config = dict(
    arch='wide_resnet',
    model='self-supervised image encoder',
    dataset='regions of photos with short descriptions (Visual Genome)',
    train_examples=203450,
    image_size=32,
    crop_scale_min=0.3,
    horizontal_flip=True,
    color_jitter=0.4,
    method='simclr',
    norm='batchnorm',
    hidden_act='elu',
    depths=[2, 4, 2],
    kernel_size=3,
    stem='deep',
    avg_pool_shortcut=False,
    widths=[96, 192, 384],
    projector_hidden=512,
    projector_out=256,
    projector_hidden_layers=2,
    temperature=0.1,
    init='small_normal',
    residual_init='zero_last',
    optimizer='adamw',
    learning_rate=0.0034,
    beta1=0.9,
    beta2=0.98,
    eps=1e-10,
    max_steps=20300,
    batch_size=256,
    epochs=25.5,
    lr_schedule='wsd',
    decay_fraction=0.2,
    final_lr_fraction=0.1,
    warmup_steps=1010,
    weight_decay=0.02,
)
Rows from block 4 of a small self-supervised image encoder, named by matrix and row number. Rows with one number belong to one channel. Each number is 128 + 24 x the weight over its row's rms, rounded and kept within 0 to 255. All counts start at 0. Numbers have three digits each. After the name is the row's rms in percent of the matrix's.
After each channel's rows are labels from the 100 images, of 14848, where the channel reaches its highest value: "place" is the part of the image that holds the peak. Only what is clearly more common there than usual is listed. The data: regions of photos with short descriptions (Visual Genome). In brackets: how many of the 100.
# convs0: first 3x3 conv (model.blocks.4.convs.0.weight, 192x192x3x3, each kernel summed), inputs 48-95
# convs1: second 3x3 conv (model.blocks.4.convs.1.weight, 192x192x3x3, transposed, each kernel summed), outputs 48-95

convs0.83 106:120103148123124119165136119110101131127151142108065094099120088130128142138122172101141075111144118097103134107135101099117157123083122143092150
convs1.83 126:121121146150103132130164188146160136096087123170151123118129079139138154163134119151121155124130159140193144102164123139140157132168123146117135
place: top centre (25)

convs0.171 074:079100137123108140082150096128127138096144131118126143146081165120169100100132124144116128116140090118167107154115103106121115107135108133127134
convs1.171 054:140107111115157107107127146121159140150138147095130123118126137156178118124161153122076113132168177104135115175148128096132157155156125115169160
place: bottom centre (25)

convs0.64 109:113136146114129145122076132156147176201161130133152100119132185147140128156135126132149099159167118138139144155120125109071132122145176138133153
convs1.64 103:160141137129124143117135152146158120128157117116095123206133168080117146137137131124109115086154123135144133077136159118157132104141145136125137
place: middle right (35)

convs0.68 086:084153160104135144095116098147110101144154119132088110102159132099133104138121152161151168103195123116125129126129122093111084089118157127116158
convs1.68 103:118080144128114142131111095143094132109121105099112110129128112070100092106153074067151105094092109139110112123141106076088115085112116137127125
place: middle right (49); top right (33)

convs0.63 138:078122126112122095129110108078088120131116127114114130143150073103102119102114120066138124087117099129152114121105110088097141128086105049093129
convs1.63 146:168174111147112134127130134086135143141120148144138112130154133162163139140203151157126123103161159134131142141147144155151130127154144151141127
place: centre (52)

convs0.45 113:125100158142117182122126149135149124152157103118123147113098123135132112126129122121101140106140093073158133139055131122125079139067110099151169
convs1.45 118:155118088077112081127106062145146133142113133128150118135136135133110105122151096144115129148118132132079087135068150124116162188139128070142136
place: bottom centre (53)

convs0.149 111:144146109145113151107141110117114125117109123121134116111143104120120092117141120149159182135118109130119164133108166121120112101141128087134126
convs1.149 116:101124119140137109139066146135142104120131138119110115136107137109126139101112118107101069142106122122121105119122119134119120070086097101120132
place: top centre (45); top left (42)

convs0.62 096:129132104171129156151130105107137099094131110087157152127117129130117139113141095098155131148132111144143098142074167130119134124095122120131139
convs1.62 091:149162130148100140095142122174161162174138173162138106139113151134141139145175124154145114130126129122128126125124124149150118205154112099119161
place: bottom centre (33)

convs0.154 069:123148134111116171131111129113125106120156149135123112126123119149113101133105145070139161153110106160169128096121115079160089130117097123108142
convs1.154 073:126133112148121111120157115150134142118133128129133137141136097094138121119156138178128150127123142149106151167104168158190139154130113157175156
place: bottom right (61)

convs0.185 072:134100151155131116132116134142116133138162153128104146145116123098120079144139169144114157138098125145128129103119115139149104125125100132132144
convs1.185 092:132123099114113139121185095120117141042119107103112110133115115031102129138112126128093122088073112101107102116120115126144151151144098123134098
place: bottom left (63)

convs0.88 151:127136154138150185104123130139127163129149108162131188127080135164156118151126163140122118135141131140159099120129114123128176104137108120112159
convs1.88 133:146123153132134098137151158102149096141131088145077078104160151136126168133131116138131172148134077128099136124115150144155132170142133121108120
place: bottom right (43)

convs0.174 074:125119119113107064104125128119125136143129144120120129138079163132156130118095073147125110125143116150131110102132097123132100139131144097133105
convs1.174 080:158145140145152163138124128167171145120152161143167137143165160131166142131161164159125122110129154152144150181112146144115160102152159110143178
place: centre (32)

convs0.51 095:083125145126142125114063118066109099142149124098136135144150107113123134101097137146157098120135116110136110141098122099121146136124100101115139
convs1.51 096:131144133150139123128100182145162141138124135170135136132162125142149142139142126149156149128149179155164138144156141171122141132124149120132146
place: middle right (64)

convs0.71 097:137144147169120131109131167096125155144156105138089143131107119161154122148200177206114098153158135115095129119107104105146136128140060164108150
convs1.71 110:158108070117158123153205114147112104114096098107162090144129112138108225110132124117138138128132126162121130160131168105119120128089038131135137
place: middle right (29)

convs0.48 081:151155146122099151098064116145110124155160153151155125130080163173129115114152156162094063152162118171163137137088134084151134105133145139128149
convs1.48 083:164138082124169107176179132161129151109077095169118135111148134098129157121131125100135151088107099163138154122165143127109138155108101152136138
place: bottom right (56); middle right (30)

convs0.179 087:109081144069117144150141152113104141117154139151145084127087114102146108106141114141125121104120135142128092169131095066107150142123097127129152
convs1.179 083:155154161147144112180125121123139126107148136133188151122139161100157140141169155159100137160146156170161165173127157139141137125155115138159153
place: middle right (39)

convs0.75 127:157132106150116100143094108095086130150125080129119122094122138086102103124176121102133091109113107108096142134102129150134099126125141096159144
convs1.75 113:130160104147159114111120176207156137142131133116121109128132127094164148115155156176124147133150140159131164144172159136137144122152145127135145
place: centre (30); top centre (26)

convs0.115 091:127109095109136160159129119110109106165087127117142111134167131127120126063099112169166146152122104118125110153108112127101093156109162093130082
convs1.115 094:126129131140120109089118101138122156116103141118086131118117118119138073147115156193120074132126082137119143134135142129094104146098121121119134
place: bottom left (39); middle left (33)

convs0.167 096:120114149122153135125104152117146117109150139150115111132137109116176090169115123119099168151103106126097139098128113108137114151142107131119148
convs1.167 099:130147143142117126080171154142142131142144124069158147155113128153147127137131132149108140147158136104148138085114149129116112108131125171101115
place: bottom right (45)

convs0.148 082:131126158143132149105121128135154099111154111114138100128093142141133144119145126154118130141114147145146075187151094099112119116135082128136169
convs1.148 052:123142134087170170183120128102144133100161107132139118140140146091132135132138120143155170104093168174156117127113166101120115119168174148120070
place: bottom right (42)

convs0.50 145:130152100162131155122119138157148099149108145112122138112126127143134087174114167129142123109111069145130158163095140135119142086122121112165122
convs1.50 156:137097100104096112128121079126125122124121135141112115135142116119069158111126074093094137108124109101088069109091149120133125164092139114097125
place: bottom centre (76)

convs0.44 084:123117173120126116123080134091134132106179131140151115167120127110123124142134131105152120175130130108161109130115126111115142126134132169100171
convs1.44 087:145150143161161172124143135152177124120152143151139153116119134158129159113125143116178150148100185146115139137146146135117122101139099139129137
place: middle right (25)

convs0.59 099:087137156120088099133109132113101119110151085120047102094124119119120101090095146132146149082110142120103126139144096112116113141161047120132165
convs1.59 104:117117090135157154129154112121121122129098078124157140171117151120101116108149118111139105069158169156106077144157138112157120134137198137142110
place: middle right (27)

convs0.55 073:142133148100135085093157154108109154151140150187158112156095155109128126131155088120141137104123139134168124137147113100116136142133087113153153
convs1.55 066:128170140153172161163099124135146160145143132114157134119165156132127158107174117120148168103144153151114160151098152148100092100155110145130162
place: middle right (49)

convs0.54 083:125095164113150048112100125118120146109170130135140129139112155113110123154134135119112139153129131113133102156119117105150168116126104136128171
convs1.54 088:139153146154173154156153158143176140134117107150175119116128154155142197088153134130116142118117192177151131139141124150119129104157130141120152
place: middle right (26)

convs0.170 102:119103171124095125120114103141134118103154114147093156075091132141158092137126107099048129140106131137125129119125084137136152136130104124139163
convs1.170 115:149112085145134118167102100163118128109135149088180105086125135128118126123104140107158164134117147134096156156132170117119125144115136151154140
place: centre (28)

convs0.89 093:114127100140104131127130123110115122126123146112155111135120131137100126132078137125140104137121128143148118134109128111134138100087123136140104
convs1.89 078:172161131147122045137126071150150136143091148121122161149141138112139139137161149146125154147105182129102128153121159138122124164143128128133149
place: bottom centre (29)

convs0.10 092:115142121128123121151120114127095110156122131153149150117172094087114120135149102098157132163126130137155123124113163151125135153133148065107124
convs1.10 127:082125101121134088110086135124119095097136113112094085110115123075115114123131142134127129100072096111128118113117113146094091116131099061120112
place: top centre (57)

convs0.121 122:080138142104127143157156124135114145110137150136131111135118113120128148160115159140200140130184154172215123110167131137122145128170114127098141
convs1.121 128:181128148142136124081147154120149111123131105102120072143135166126104121120149081130206106142090138139146095113115140139139106125150135129089118
place: top left (47)

convs0.46 090:095129125143126099107037090151119077108131114121100118139157137128110125108119125168163149139184147121163139134120133078127092066126147143114133
convs1.46 108:121124103120110119115105106173109139085107093114122117134124092063133120120126089070129135092073096127104089124143123115102129140123108077114130
place: bottom right (64)

convs0.139 069:144077133102164144133113137134119159144123194137173104145132144117150145103124129145133178119113110119137112158140131103122102133145134126166130
convs1.139 073:140155168134146116144097141150125163100135125146110131093133140152151149152145169192101084106142126133145186122144128118136136071158134160119165
place: middle right (39); top right (37)

convs0.118 117:168134110139117139135127110139134116115111149144162115142128111143154132187166128125127124111135099150143122137070111124111135116112122095116133
convs1.118 154:115117109116071107116114096111133081128121130125112103120143122113142107137147119137138131142083094139102112108079095101116123120098111116116114
place: bottom centre (82)

convs0.125 104:144124160136155135140132084119121139152162096106117146139116113109107134107133127074086122159106119079104104152127159153090078154099128124118157
convs1.125 094:094154122134178170101124142160141143120121148120136141107099093132113143153160151152147131120110126083077151097120153148133145159165120109151137
place: bottom centre (30)

convs0.159 064:124083113108170130114141112115122146142104181158136110155111139135143164080124102174163162111134137145143132141146126098121115141130113123168095
convs1.159 081:145157164157160139165089147143118122125137139138139128120142147117165121149135164169144139125140143157148153137130149155112147076138133112136170
place: middle right (33)

convs0.76 104:127140150155179109085102099119123146102147127137161097132115110090114118123116133130143121104087082118141141178087138116106084106104118093141145
convs1.76 094:114126127142116114150130179149165127159145141159117146136123115151158178146151142147133145147135164166166133132146157116151117143102142097139160
place: centre (38); top centre (38)

convs0.111 100:135157119131117165111113164180135151144128132122121092163121131157130137110157161156161145159172098211122131124143149103119101148131099122141121
convs1.111 097:132105136125123136112197095128124121082162083112105095118085128106108146120131104150058086111126106143073151119131143102129116105140064120108151
place: bottom right (37)

convs0.164 109:143128113157149145132119134141138112129133087128127132106108125106100148139149134131137144128122064108148089152089161134090064128102141111123152
convs1.164 111:122151121103117102089140075138149139153125147141141117147110129139104128130155116102112140102121121123067075122088091125137124184120129081114158
place: bottom centre (59)

convs0.100 102:098093151138114122121036148106136079151170104092121120096144138100126169104104080119126121134138128090117113137071124103156122158103144131137140
convs1.100 100:127143125133161101128120123177155171121154144147142128158137157120155130167161157155138146134132142134162118142158138159126137163147131101125171
place: middle right (48); bottom right (39)

convs0.79 091:102148190119096114136122139147147120131182126151082107112112126109156147124122135109141160094126116121128144134125089119124093132136107139163181
convs1.79 113:135123135125146152126146117119139132106133122140164145134191112145149138099155138129140138117162164172143149150126127153154170125147163101127091
place: bottom centre (27)

convs0.94 093:140136131101127098112082142131151124082127122116134116132152106114113153148122092135147154109139166141120087120147153123131121140152065142106129
convs1.94 096:110135146126148150125165096175148090053118125132124113145121156049143125114168137123127136103125101115136156146124133123127127104141061135137148
place: middle right (48)

convs0.58 107:097135158119097147126149121084099110133153098121070133100094109153113097076122137151135150126107109097091118139135128130128098106122139138123154
convs1.58 084:147173120159148134116122152145167147149123154109165154154117122124117124144130123109171165135178164147134164160129172152149163121137135101149139
place: top left (42); top centre (26)

convs0.17 128:182129139143134147117100140139144119127133110172141146099116172159190120130150131109116109139129106148158130131112140144119149125161127074113148
convs1.17 122:145108123123124043152135085139115143121151129137086106089161140113085115121117137137149133148117133135120153133130165145114076126127144156124132
place: bottom right (46)

convs0.91 079:110103127143114089104150093099127134127137155147128128160078149105193143149127122128171141107129133151165121104133099111123150126128128115156118
convs1.91 083:147175142152158144136105154159159160131135154148182147133161150126157135133183154137143121118126172145149149152095173161138148110146144134151148
place: centre (27)

convs0.70 112:135112149129142131125106137098103112044146142129125139137133099119136130094148123138155146153079128093128113126115123132160131135114000149127143
convs1.70 132:154096111127150106120103123131119133097118109109128108131152128066117108112149099131125073055144116115141106110169156103165121122117128150133118
place: middle right (35)

convs0.105 089:127107107131116058172111098143104137121112162144132144116074121109158089132115134122071110128165125079112111099166117143104133141162143117113112
convs1.105 057:136132157170186161134128127122131141141111146145174097132126132156132165140130150136165147138110142099150180173116122191133134092127128142141169
place: top left (84)

convs0.169 117:127152131135105201112145167128112124105113102156136160117126085145148152085136110157143139134161126162134133147159154141152157099143150137116139
convs1.169 102:153096134130073217173141161119122145161154125160100130129133130139141108118069119115126132161146107151067167119116158137129100113126124150098134
place: top left (41)