{"model": "self-supervised image encoder", "depths": [2, 4, 2], "init": "small_normal", "optimizer": "adamw", "weight_decay": 0.02}
Rows from block 5 of a small self-supervised image encoder, named by matrix and row number. Rows with one number belong to one channel. Each number is 200 + 20 x the weight over its row's rms, rounded and kept within 0 to 999. All counts start at 0.
After each channel's rows are labels from the 100 images, of 14848, where the channel reaches its highest value: "patch colour" is the nearest of a few named colours to the mean colour under the peak. Only what is clearly more common there than usual is listed. The data: regions of photos with short descriptions (Visual Genome).
# convs0: first 3x3 conv (model.blocks.5.convs.0.weight, 192x192x3x3, each kernel summed), inputs 96-191
# convs1: second 3x3 conv (model.blocks.5.convs.1.weight, 192x192x3x3, transposed, each kernel summed), outputs 96-191

convs0.15,209,200,218,200,196,226,213,207,224,200,189,209,174,239,229,198,188,207,188,200,200,198,178,228,237,211,215,199,183,230,187,167,213,184,214,201,236,203,216,185,178,209,207,201,240,204,202,207,223,205,220,187,129,213,221,202,199,234,258,197,210,194,192,203,210,215,219,201,214,185,203,188,223,146,236,203,281,211,196,207,183,219,209,201,226,205,198,191,209,208,176,192,201,227,222,202
convs1.15,201,187,218,205,182,206,183,179,217,182,225,201,189,161,188,206,170,165,189,221,206,224,162,199,195,212,242,199,190,174,211,226,187,187,204,226,210,234,207,227,234,189,204,190,183,185,180,186,192,185,194,187,156,200,159,207,202,182,164,204,231,204,178,197,173,182,192,173,192,176,198,222,213,201,194,177,179,181,152,203,209,179,198,219,234,214,202,205,163,209,230,194,185,194,190,198
patch colour: black

convs0.47,198,181,210,199,207,187,196,234,220,199,232,198,211,193,184,198,198,148,208,193,189,215,225,224,199,195,208,197,198,169,172,174,183,192,186,196,248,194,230,202,180,194,186,168,201,217,187,211,196,219,191,208,213,192,235,182,221,150,177,200,187,167,171,214,212,209,188,160,206,204,205,228,210,208,207,188,215,199,222,180,237,185,200,224,214,221,203,211,224,221,202,224,215,186,184,207
convs1.47,214,235,198,208,165,158,206,221,217,195,205,180,218,219,202,174,199,187,215,210,204,188,198,183,213,159,161,199,207,205,241,183,236,189,193,178,218,221,177,239,196,225,186,189,200,219,211,179,229,200,186,221,229,180,198,252,187,235,211,192,181,193,177,174,209,202,202,198,207,215,175,218,214,239,201,238,198,235,194,207,193,192,214,210,214,217,218,229,215,171,186,187,200,203,201,168
patch colour: black

convs0.115,221,183,160,224,205,164,195,214,150,227,196,204,176,215,167,202,200,203,229,238,211,211,198,195,201,227,189,201,227,208,196,183,202,174,231,232,200,175,202,205,202,204,201,194,244,188,197,184,254,182,220,224,167,225,177,196,198,221,201,204,201,199,181,244,193,213,154,185,188,189,205,189,180,178,211,203,230,214,189,175,191,236,179,215,190,242,200,179,198,195,199,192,189,228,205,199
convs1.115,203,197,218,190,209,204,200,207,189,175,208,205,178,223,212,192,216,172,196,190,206,239,211,195,215,204,218,231,200,206,220,216,199,222,225,211,213,177,246,251,242,249,222,194,189,203,190,247,178,230,163,226,209,205,223,233,222,218,224,195,182,200,210,213,181,198,176,162,165,189,222,218,186,196,224,195,205,224,190,228,201,206,229,239,219,133,229,188,217,170,200,194,204,199,191,215
patch colour: black

convs0.80,217,227,212,178,195,194,163,176,152,197,189,133,243,167,209,184,151,215,199,179,226,178,178,210,181,217,199,199,209,183,212,212,189,191,225,214,167,196,195,207,224,218,214,227,215,198,208,158,193,237,192,196,211,235,207,211,173,199,197,178,181,204,219,189,195,196,229,185,171,209,199,190,174,203,214,206,200,208,195,204,205,183,192,216,209,204,234,188,195,217,202,215,225,218,209,241
convs1.80,179,176,198,264,191,214,228,187,266,202,186,161,218,189,190,227,188,185,188,185,205,200,218,184,182,200,186,210,230,213,196,194,183,235,211,181,169,240,180,175,184,192,194,188,217,201,166,186,217,224,183,238,248,194,215,199,218,203,243,195,187,194,168,207,169,202,187,209,214,193,203,204,174,198,211,188,200,229,205,224,194,167,192,197,184,188,183,198,179,198,225,213,207,183,217,194
patch colour: pink

convs0.188,205,209,204,199,182,185,201,189,210,184,172,215,230,192,181,192,199,229,193,191,244,199,211,214,210,187,197,202,161,192,217,236,227,186,192,248,180,254,213,185,194,210,202,216,220,210,175,192,191,227,187,222,204,180,206,203,162,192,144,194,215,181,196,201,225,200,201,211,182,188,213,204,208,215,160,201,173,235,199,200,214,174,223,223,199,224,222,224,186,199,206,239,207,205,211,209
convs1.188,206,183,203,234,169,199,246,205,227,218,202,216,159,208,212,194,165,151,164,215,191,180,192,199,190,165,239,203,191,210,241,163,213,177,199,208,181,214,212,227,167,189,211,188,212,239,211,219,165,218,189,166,191,180,208,201,211,198,208,191,180,217,189,232,196,203,194,209,211,196,196,216,220,220,217,181,200,216,225,222,186,181,236,153,233,237,186,167,236,208,194,173,224,180,197,194
patch colour: white

convs0.66,202,199,185,205,201,202,218,202,199,194,201,199,214,179,205,207,188,202,152,200,208,183,214,170,210,202,195,194,227,182,193,200,164,182,158,226,220,188,218,190,222,172,207,191,238,194,180,148,213,176,215,162,215,203,160,194,213,206,212,209,237,195,203,204,189,200,191,192,204,207,189,209,213,232,201,148,178,202,189,198,181,205,185,232,210,208,193,189,191,183,220,198,236,237,185,212
convs1.66,179,217,181,214,190,210,175,192,175,201,234,181,213,196,196,221,208,216,225,188,133,219,195,179,173,189,172,186,183,167,191,214,203,198,234,231,190,194,196,180,214,213,207,203,201,220,212,185,176,205,205,216,199,199,210,199,196,196,229,218,197,254,191,195,216,214,182,220,206,199,183,209,173,195,206,254,224,215,227,201,220,202,159,196,184,131,194,176,210,198,204,206,220,201,232,177
patch colour: pink

convs0.112,210,196,185,215,219,201,154,190,227,181,249,229,229,188,185,208,240,201,182,208,192,222,174,163,201,204,201,182,186,212,232,209,218,178,176,187,216,198,215,201,229,196,172,196,196,192,190,196,177,217,219,235,220,193,186,224,181,173,191,225,266,205,196,204,166,233,200,202,211,234,200,184,233,239,191,174,195,217,181,234,237,194,190,203,225,217,213,215,189,186,210,179,187,179,211,213
convs1.112,177,198,186,196,213,191,192,193,166,214,186,205,204,195,191,172,196,210,175,205,209,198,207,178,180,194,163,169,211,182,205,207,198,175,162,179,189,233,188,153,167,186,182,182,191,186,203,182,193,168,175,173,164,192,168,219,198,190,204,177,166,162,193,226,211,201,227,213,208,187,168,209,165,198,170,165,189,207,185,199,178,210,161,191,188,199,216,209,199,186,195,216,211,193,156,190
patch colour: pink; white

convs0.26,179,232,182,176,195,205,194,162,191,215,216,195,185,176,197,197,189,222,200,185,208,205,186,160,217,197,195,184,192,243,185,162,220,190,202,186,204,195,219,224,230,147,217,209,219,232,212,170,228,197,204,179,193,188,228,209,180,205,196,206,221,192,181,213,191,182,193,227,184,188,199,195,231,215,204,219,199,209,218,253,208,212,197,220,209,231,215,227,213,164,205,188,200,192,221,187
convs1.26,182,188,187,201,187,218,178,216,154,177,228,210,220,210,185,204,207,209,182,190,184,186,225,196,186,194,173,196,192,172,186,192,167,244,199,219,195,185,196,177,204,219,211,216,197,188,191,174,215,196,202,225,182,213,198,197,188,214,226,218,183,199,198,203,219,203,182,207,186,171,150,214,192,204,202,162,227,203,220,167,183,197,150,235,204,144,209,181,211,209,214,210,244,192,185,200
patch colour: pink

convs0.136,214,197,182,195,208,197,223,195,138,190,190,217,194,183,205,216,188,165,191,227,218,207,212,254,208,170,166,165,205,242,218,231,195,220,211,214,187,200,183,210,198,200,190,193,209,214,209,189,175,236,216,167,181,160,228,214,220,180,230,200,221,202,210,232,205,210,197,213,192,215,230,201,191,213,192,213,191,220,191,153,204,171,198,212,195,211,211,222,186,222,201,193,208,199,203,228
convs1.136,156,211,211,205,182,236,220,215,198,201,219,163,162,242,186,187,229,193,213,203,148,199,272,197,209,196,193,166,222,181,207,170,193,186,218,175,196,229,142,196,191,200,188,250,198,216,201,197,163,196,183,202,207,175,222,192,207,220,179,225,187,202,200,223,187,211,203,191,213,197,204,200,198,200,224,188,167,209,214,177,206,202,211,204,196,195,208,208,226,182,223,210,208,191,208,193
patch colour: pink

convs0.159,210,227,157,183,209,179,202,193,203,220,226,170,204,199,162,239,220,209,233,182,203,216,186,193,230,163,209,165,200,195,193,190,236,198,210,224,171,212,204,199,243,169,195,208,206,223,215,190,191,240,226,218,213,225,212,222,224,218,213,206,253,196,199,199,205,168,208,201,185,215,195,207,229,227,170,217,210,243,206,228,200,174,193,219,193,283,203,187,224,191,190,223,207,203,244,186
convs1.159,215,184,211,167,198,196,191,180,163,198,160,228,203,196,189,176,224,191,183,216,197,207,200,183,211,207,196,199,182,178,210,174,197,221,174,198,220,130,186,214,216,219,216,236,197,179,194,198,206,193,200,218,166,197,178,216,214,213,195,168,203,169,189,226,215,213,181,192,192,184,197,204,179,211,205,161,194,188,225,195,183,203,178,197,210,102,192,207,207,198,228,213,224,205,143,205
patch colour: white

convs0.103,212,216,202,214,187,191,179,191,140,193,213,230,211,159,215,199,196,205,226,195,205,185,193,207,217,206,187,195,178,231,191,194,204,197,224,218,201,188,168,208,237,196,171,170,203,201,172,209,186,213,227,220,184,200,228,215,215,226,173,194,220,212,150,182,170,226,216,183,183,197,234,196,197,186,221,210,207,229,185,197,205,216,181,225,187,233,183,243,206,242,209,240,203,196,196,211
convs1.103,192,211,205,222,171,186,219,216,213,200,231,206,189,199,183,192,229,205,211,214,199,229,161,219,192,187,213,185,213,184,215,216,211,191,194,176,194,206,204,178,182,178,200,184,217,217,207,206,267,191,206,230,238,210,225,229,195,187,178,257,198,163,200,236,214,180,195,209,160,181,214,240,205,195,204,190,192,217,224,209,203,215,192,180,199,227,226,194,200,192,179,217,216,191,223,200
patch colour: pink

convs0.144,201,204,178,190,190,229,198,217,171,189,204,225,166,194,177,182,208,191,168,196,205,190,203,209,243,185,177,203,191,238,196,153,216,210,222,215,230,210,194,191,236,194,224,201,225,235,189,183,188,201,173,210,161,210,187,204,190,193,229,194,217,190,212,168,209,190,156,191,199,190,206,184,196,180,194,178,210,223,192,198,178,192,205,235,189,219,224,180,205,222,212,229,219,204,235,170
convs1.144,199,214,194,194,180,172,188,177,215,214,218,238,201,217,174,197,220,198,208,189,205,216,153,233,186,211,249,188,179,185,245,216,196,175,204,249,246,179,229,212,202,227,176,211,192,164,192,236,199,183,232,178,170,180,184,216,193,236,156,233,196,221,194,219,207,192,194,208,229,217,178,196,216,191,222,197,221,172,220,203,190,202,204,198,213,215,226,205,208,210,202,186,196,213,195,220
patch colour: brown

convs0.34,187,200,210,182,248,253,200,181,212,201,195,193,208,249,213,182,229,197,201,207,179,202,180,222,214,207,205,183,176,220,192,175,212,190,236,199,231,194,215,178,234,197,233,181,212,231,217,205,226,220,202,175,191,202,197,208,199,211,226,207,217,231,209,196,229,174,204,187,182,197,205,137,197,200,219,200,212,190,188,209,159,207,197,226,201,198,222,205,199,241,189,238,206,200,216,208
convs1.34,221,179,189,181,192,192,194,208,230,198,183,197,204,224,202,155,207,230,192,199,207,208,145,209,197,220,246,208,173,191,218,214,206,201,223,235,196,198,212,236,190,188,186,195,205,194,199,207,215,167,216,178,132,168,205,163,240,170,185,218,235,186,200,198,169,229,193,205,195,196,213,149,213,207,207,187,201,176,175,172,163,189,173,223,152,226,165,195,184,189,151,163,221,181,201,210
patch colour: black

convs0.90,169,199,193,203,232,182,208,241,196,184,179,178,174,213,232,201,171,218,210,153,224,161,188,252,213,232,180,177,216,206,176,172,242,212,246,197,200,191,213,210,199,203,200,192,237,215,201,183,228,218,182,194,176,237,215,213,219,171,196,201,181,204,220,180,177,213,217,211,176,196,199,204,194,194,196,208,229,206,198,189,216,204,207,214,193,195,190,168,232,215,218,200,214,183,207,200
convs1.90,166,197,206,188,195,190,176,220,188,172,193,231,198,208,175,176,195,226,226,227,202,227,195,206,199,172,283,216,187,199,216,191,179,169,172,209,193,243,191,180,193,218,153,189,206,198,204,230,161,213,189,197,213,201,203,193,200,203,213,222,231,215,196,220,183,228,194,168,239,197,223,205,177,209,211,201,222,199,190,205,184,205,218,210,207,209,189,215,176,214,201,184,200,214,211,192
patch colour: grey

convs0.143,210,211,179,213,209,189,193,181,192,222,177,177,180,209,181,255,194,186,214,192,196,203,212,248,201,199,210,192,234,192,202,225,209,185,198,227,169,197,217,232,226,204,200,206,202,214,224,175,221,233,217,227,193,235,235,196,216,180,199,225,238,187,217,197,191,169,160,198,204,205,215,216,188,219,204,193,213,224,194,224,203,183,187,210,204,237,203,172,196,212,207,199,198,216,222,196
convs1.143,214,193,214,204,163,207,222,198,191,185,195,230,222,186,188,134,199,221,212,203,191,194,194,156,239,205,206,228,190,214,208,170,226,241,183,218,194,198,207,226,202,179,227,228,200,191,182,200,186,182,166,229,191,203,159,211,186,209,217,164,216,155,203,214,193,229,226,173,216,192,220,207,169,194,210,189,197,201,208,215,222,209,197,178,174,162,181,227,207,191,220,250,182,202,170,226
patch colour: white; pink

convs0.113,225,211,196,179,212,193,213,182,156,213,227,212,185,199,170,198,198,190,206,230,205,182,228,182,188,194,171,175,206,195,172,193,201,185,229,189,196,202,176,220,203,193,198,205,204,198,191,199,206,189,206,212,196,179,161,183,228,172,195,192,181,211,197,219,179,211,182,196,174,228,246,209,182,184,215,171,215,205,192,203,162,213,192,242,193,223,212,207,236,206,228,214,194,196,172,210
convs1.113,209,189,220,208,203,213,224,211,201,198,189,196,184,208,206,176,228,208,212,208,166,217,210,182,212,198,178,230,215,225,236,208,207,235,232,202,210,212,243,230,233,201,220,212,212,189,221,238,207,222,201,250,226,209,213,213,213,215,230,218,212,211,217,205,202,215,199,195,201,220,202,200,220,209,234,198,201,219,205,235,232,195,251,209,216,166,231,188,210,221,229,205,205,212,217,207
patch colour: pink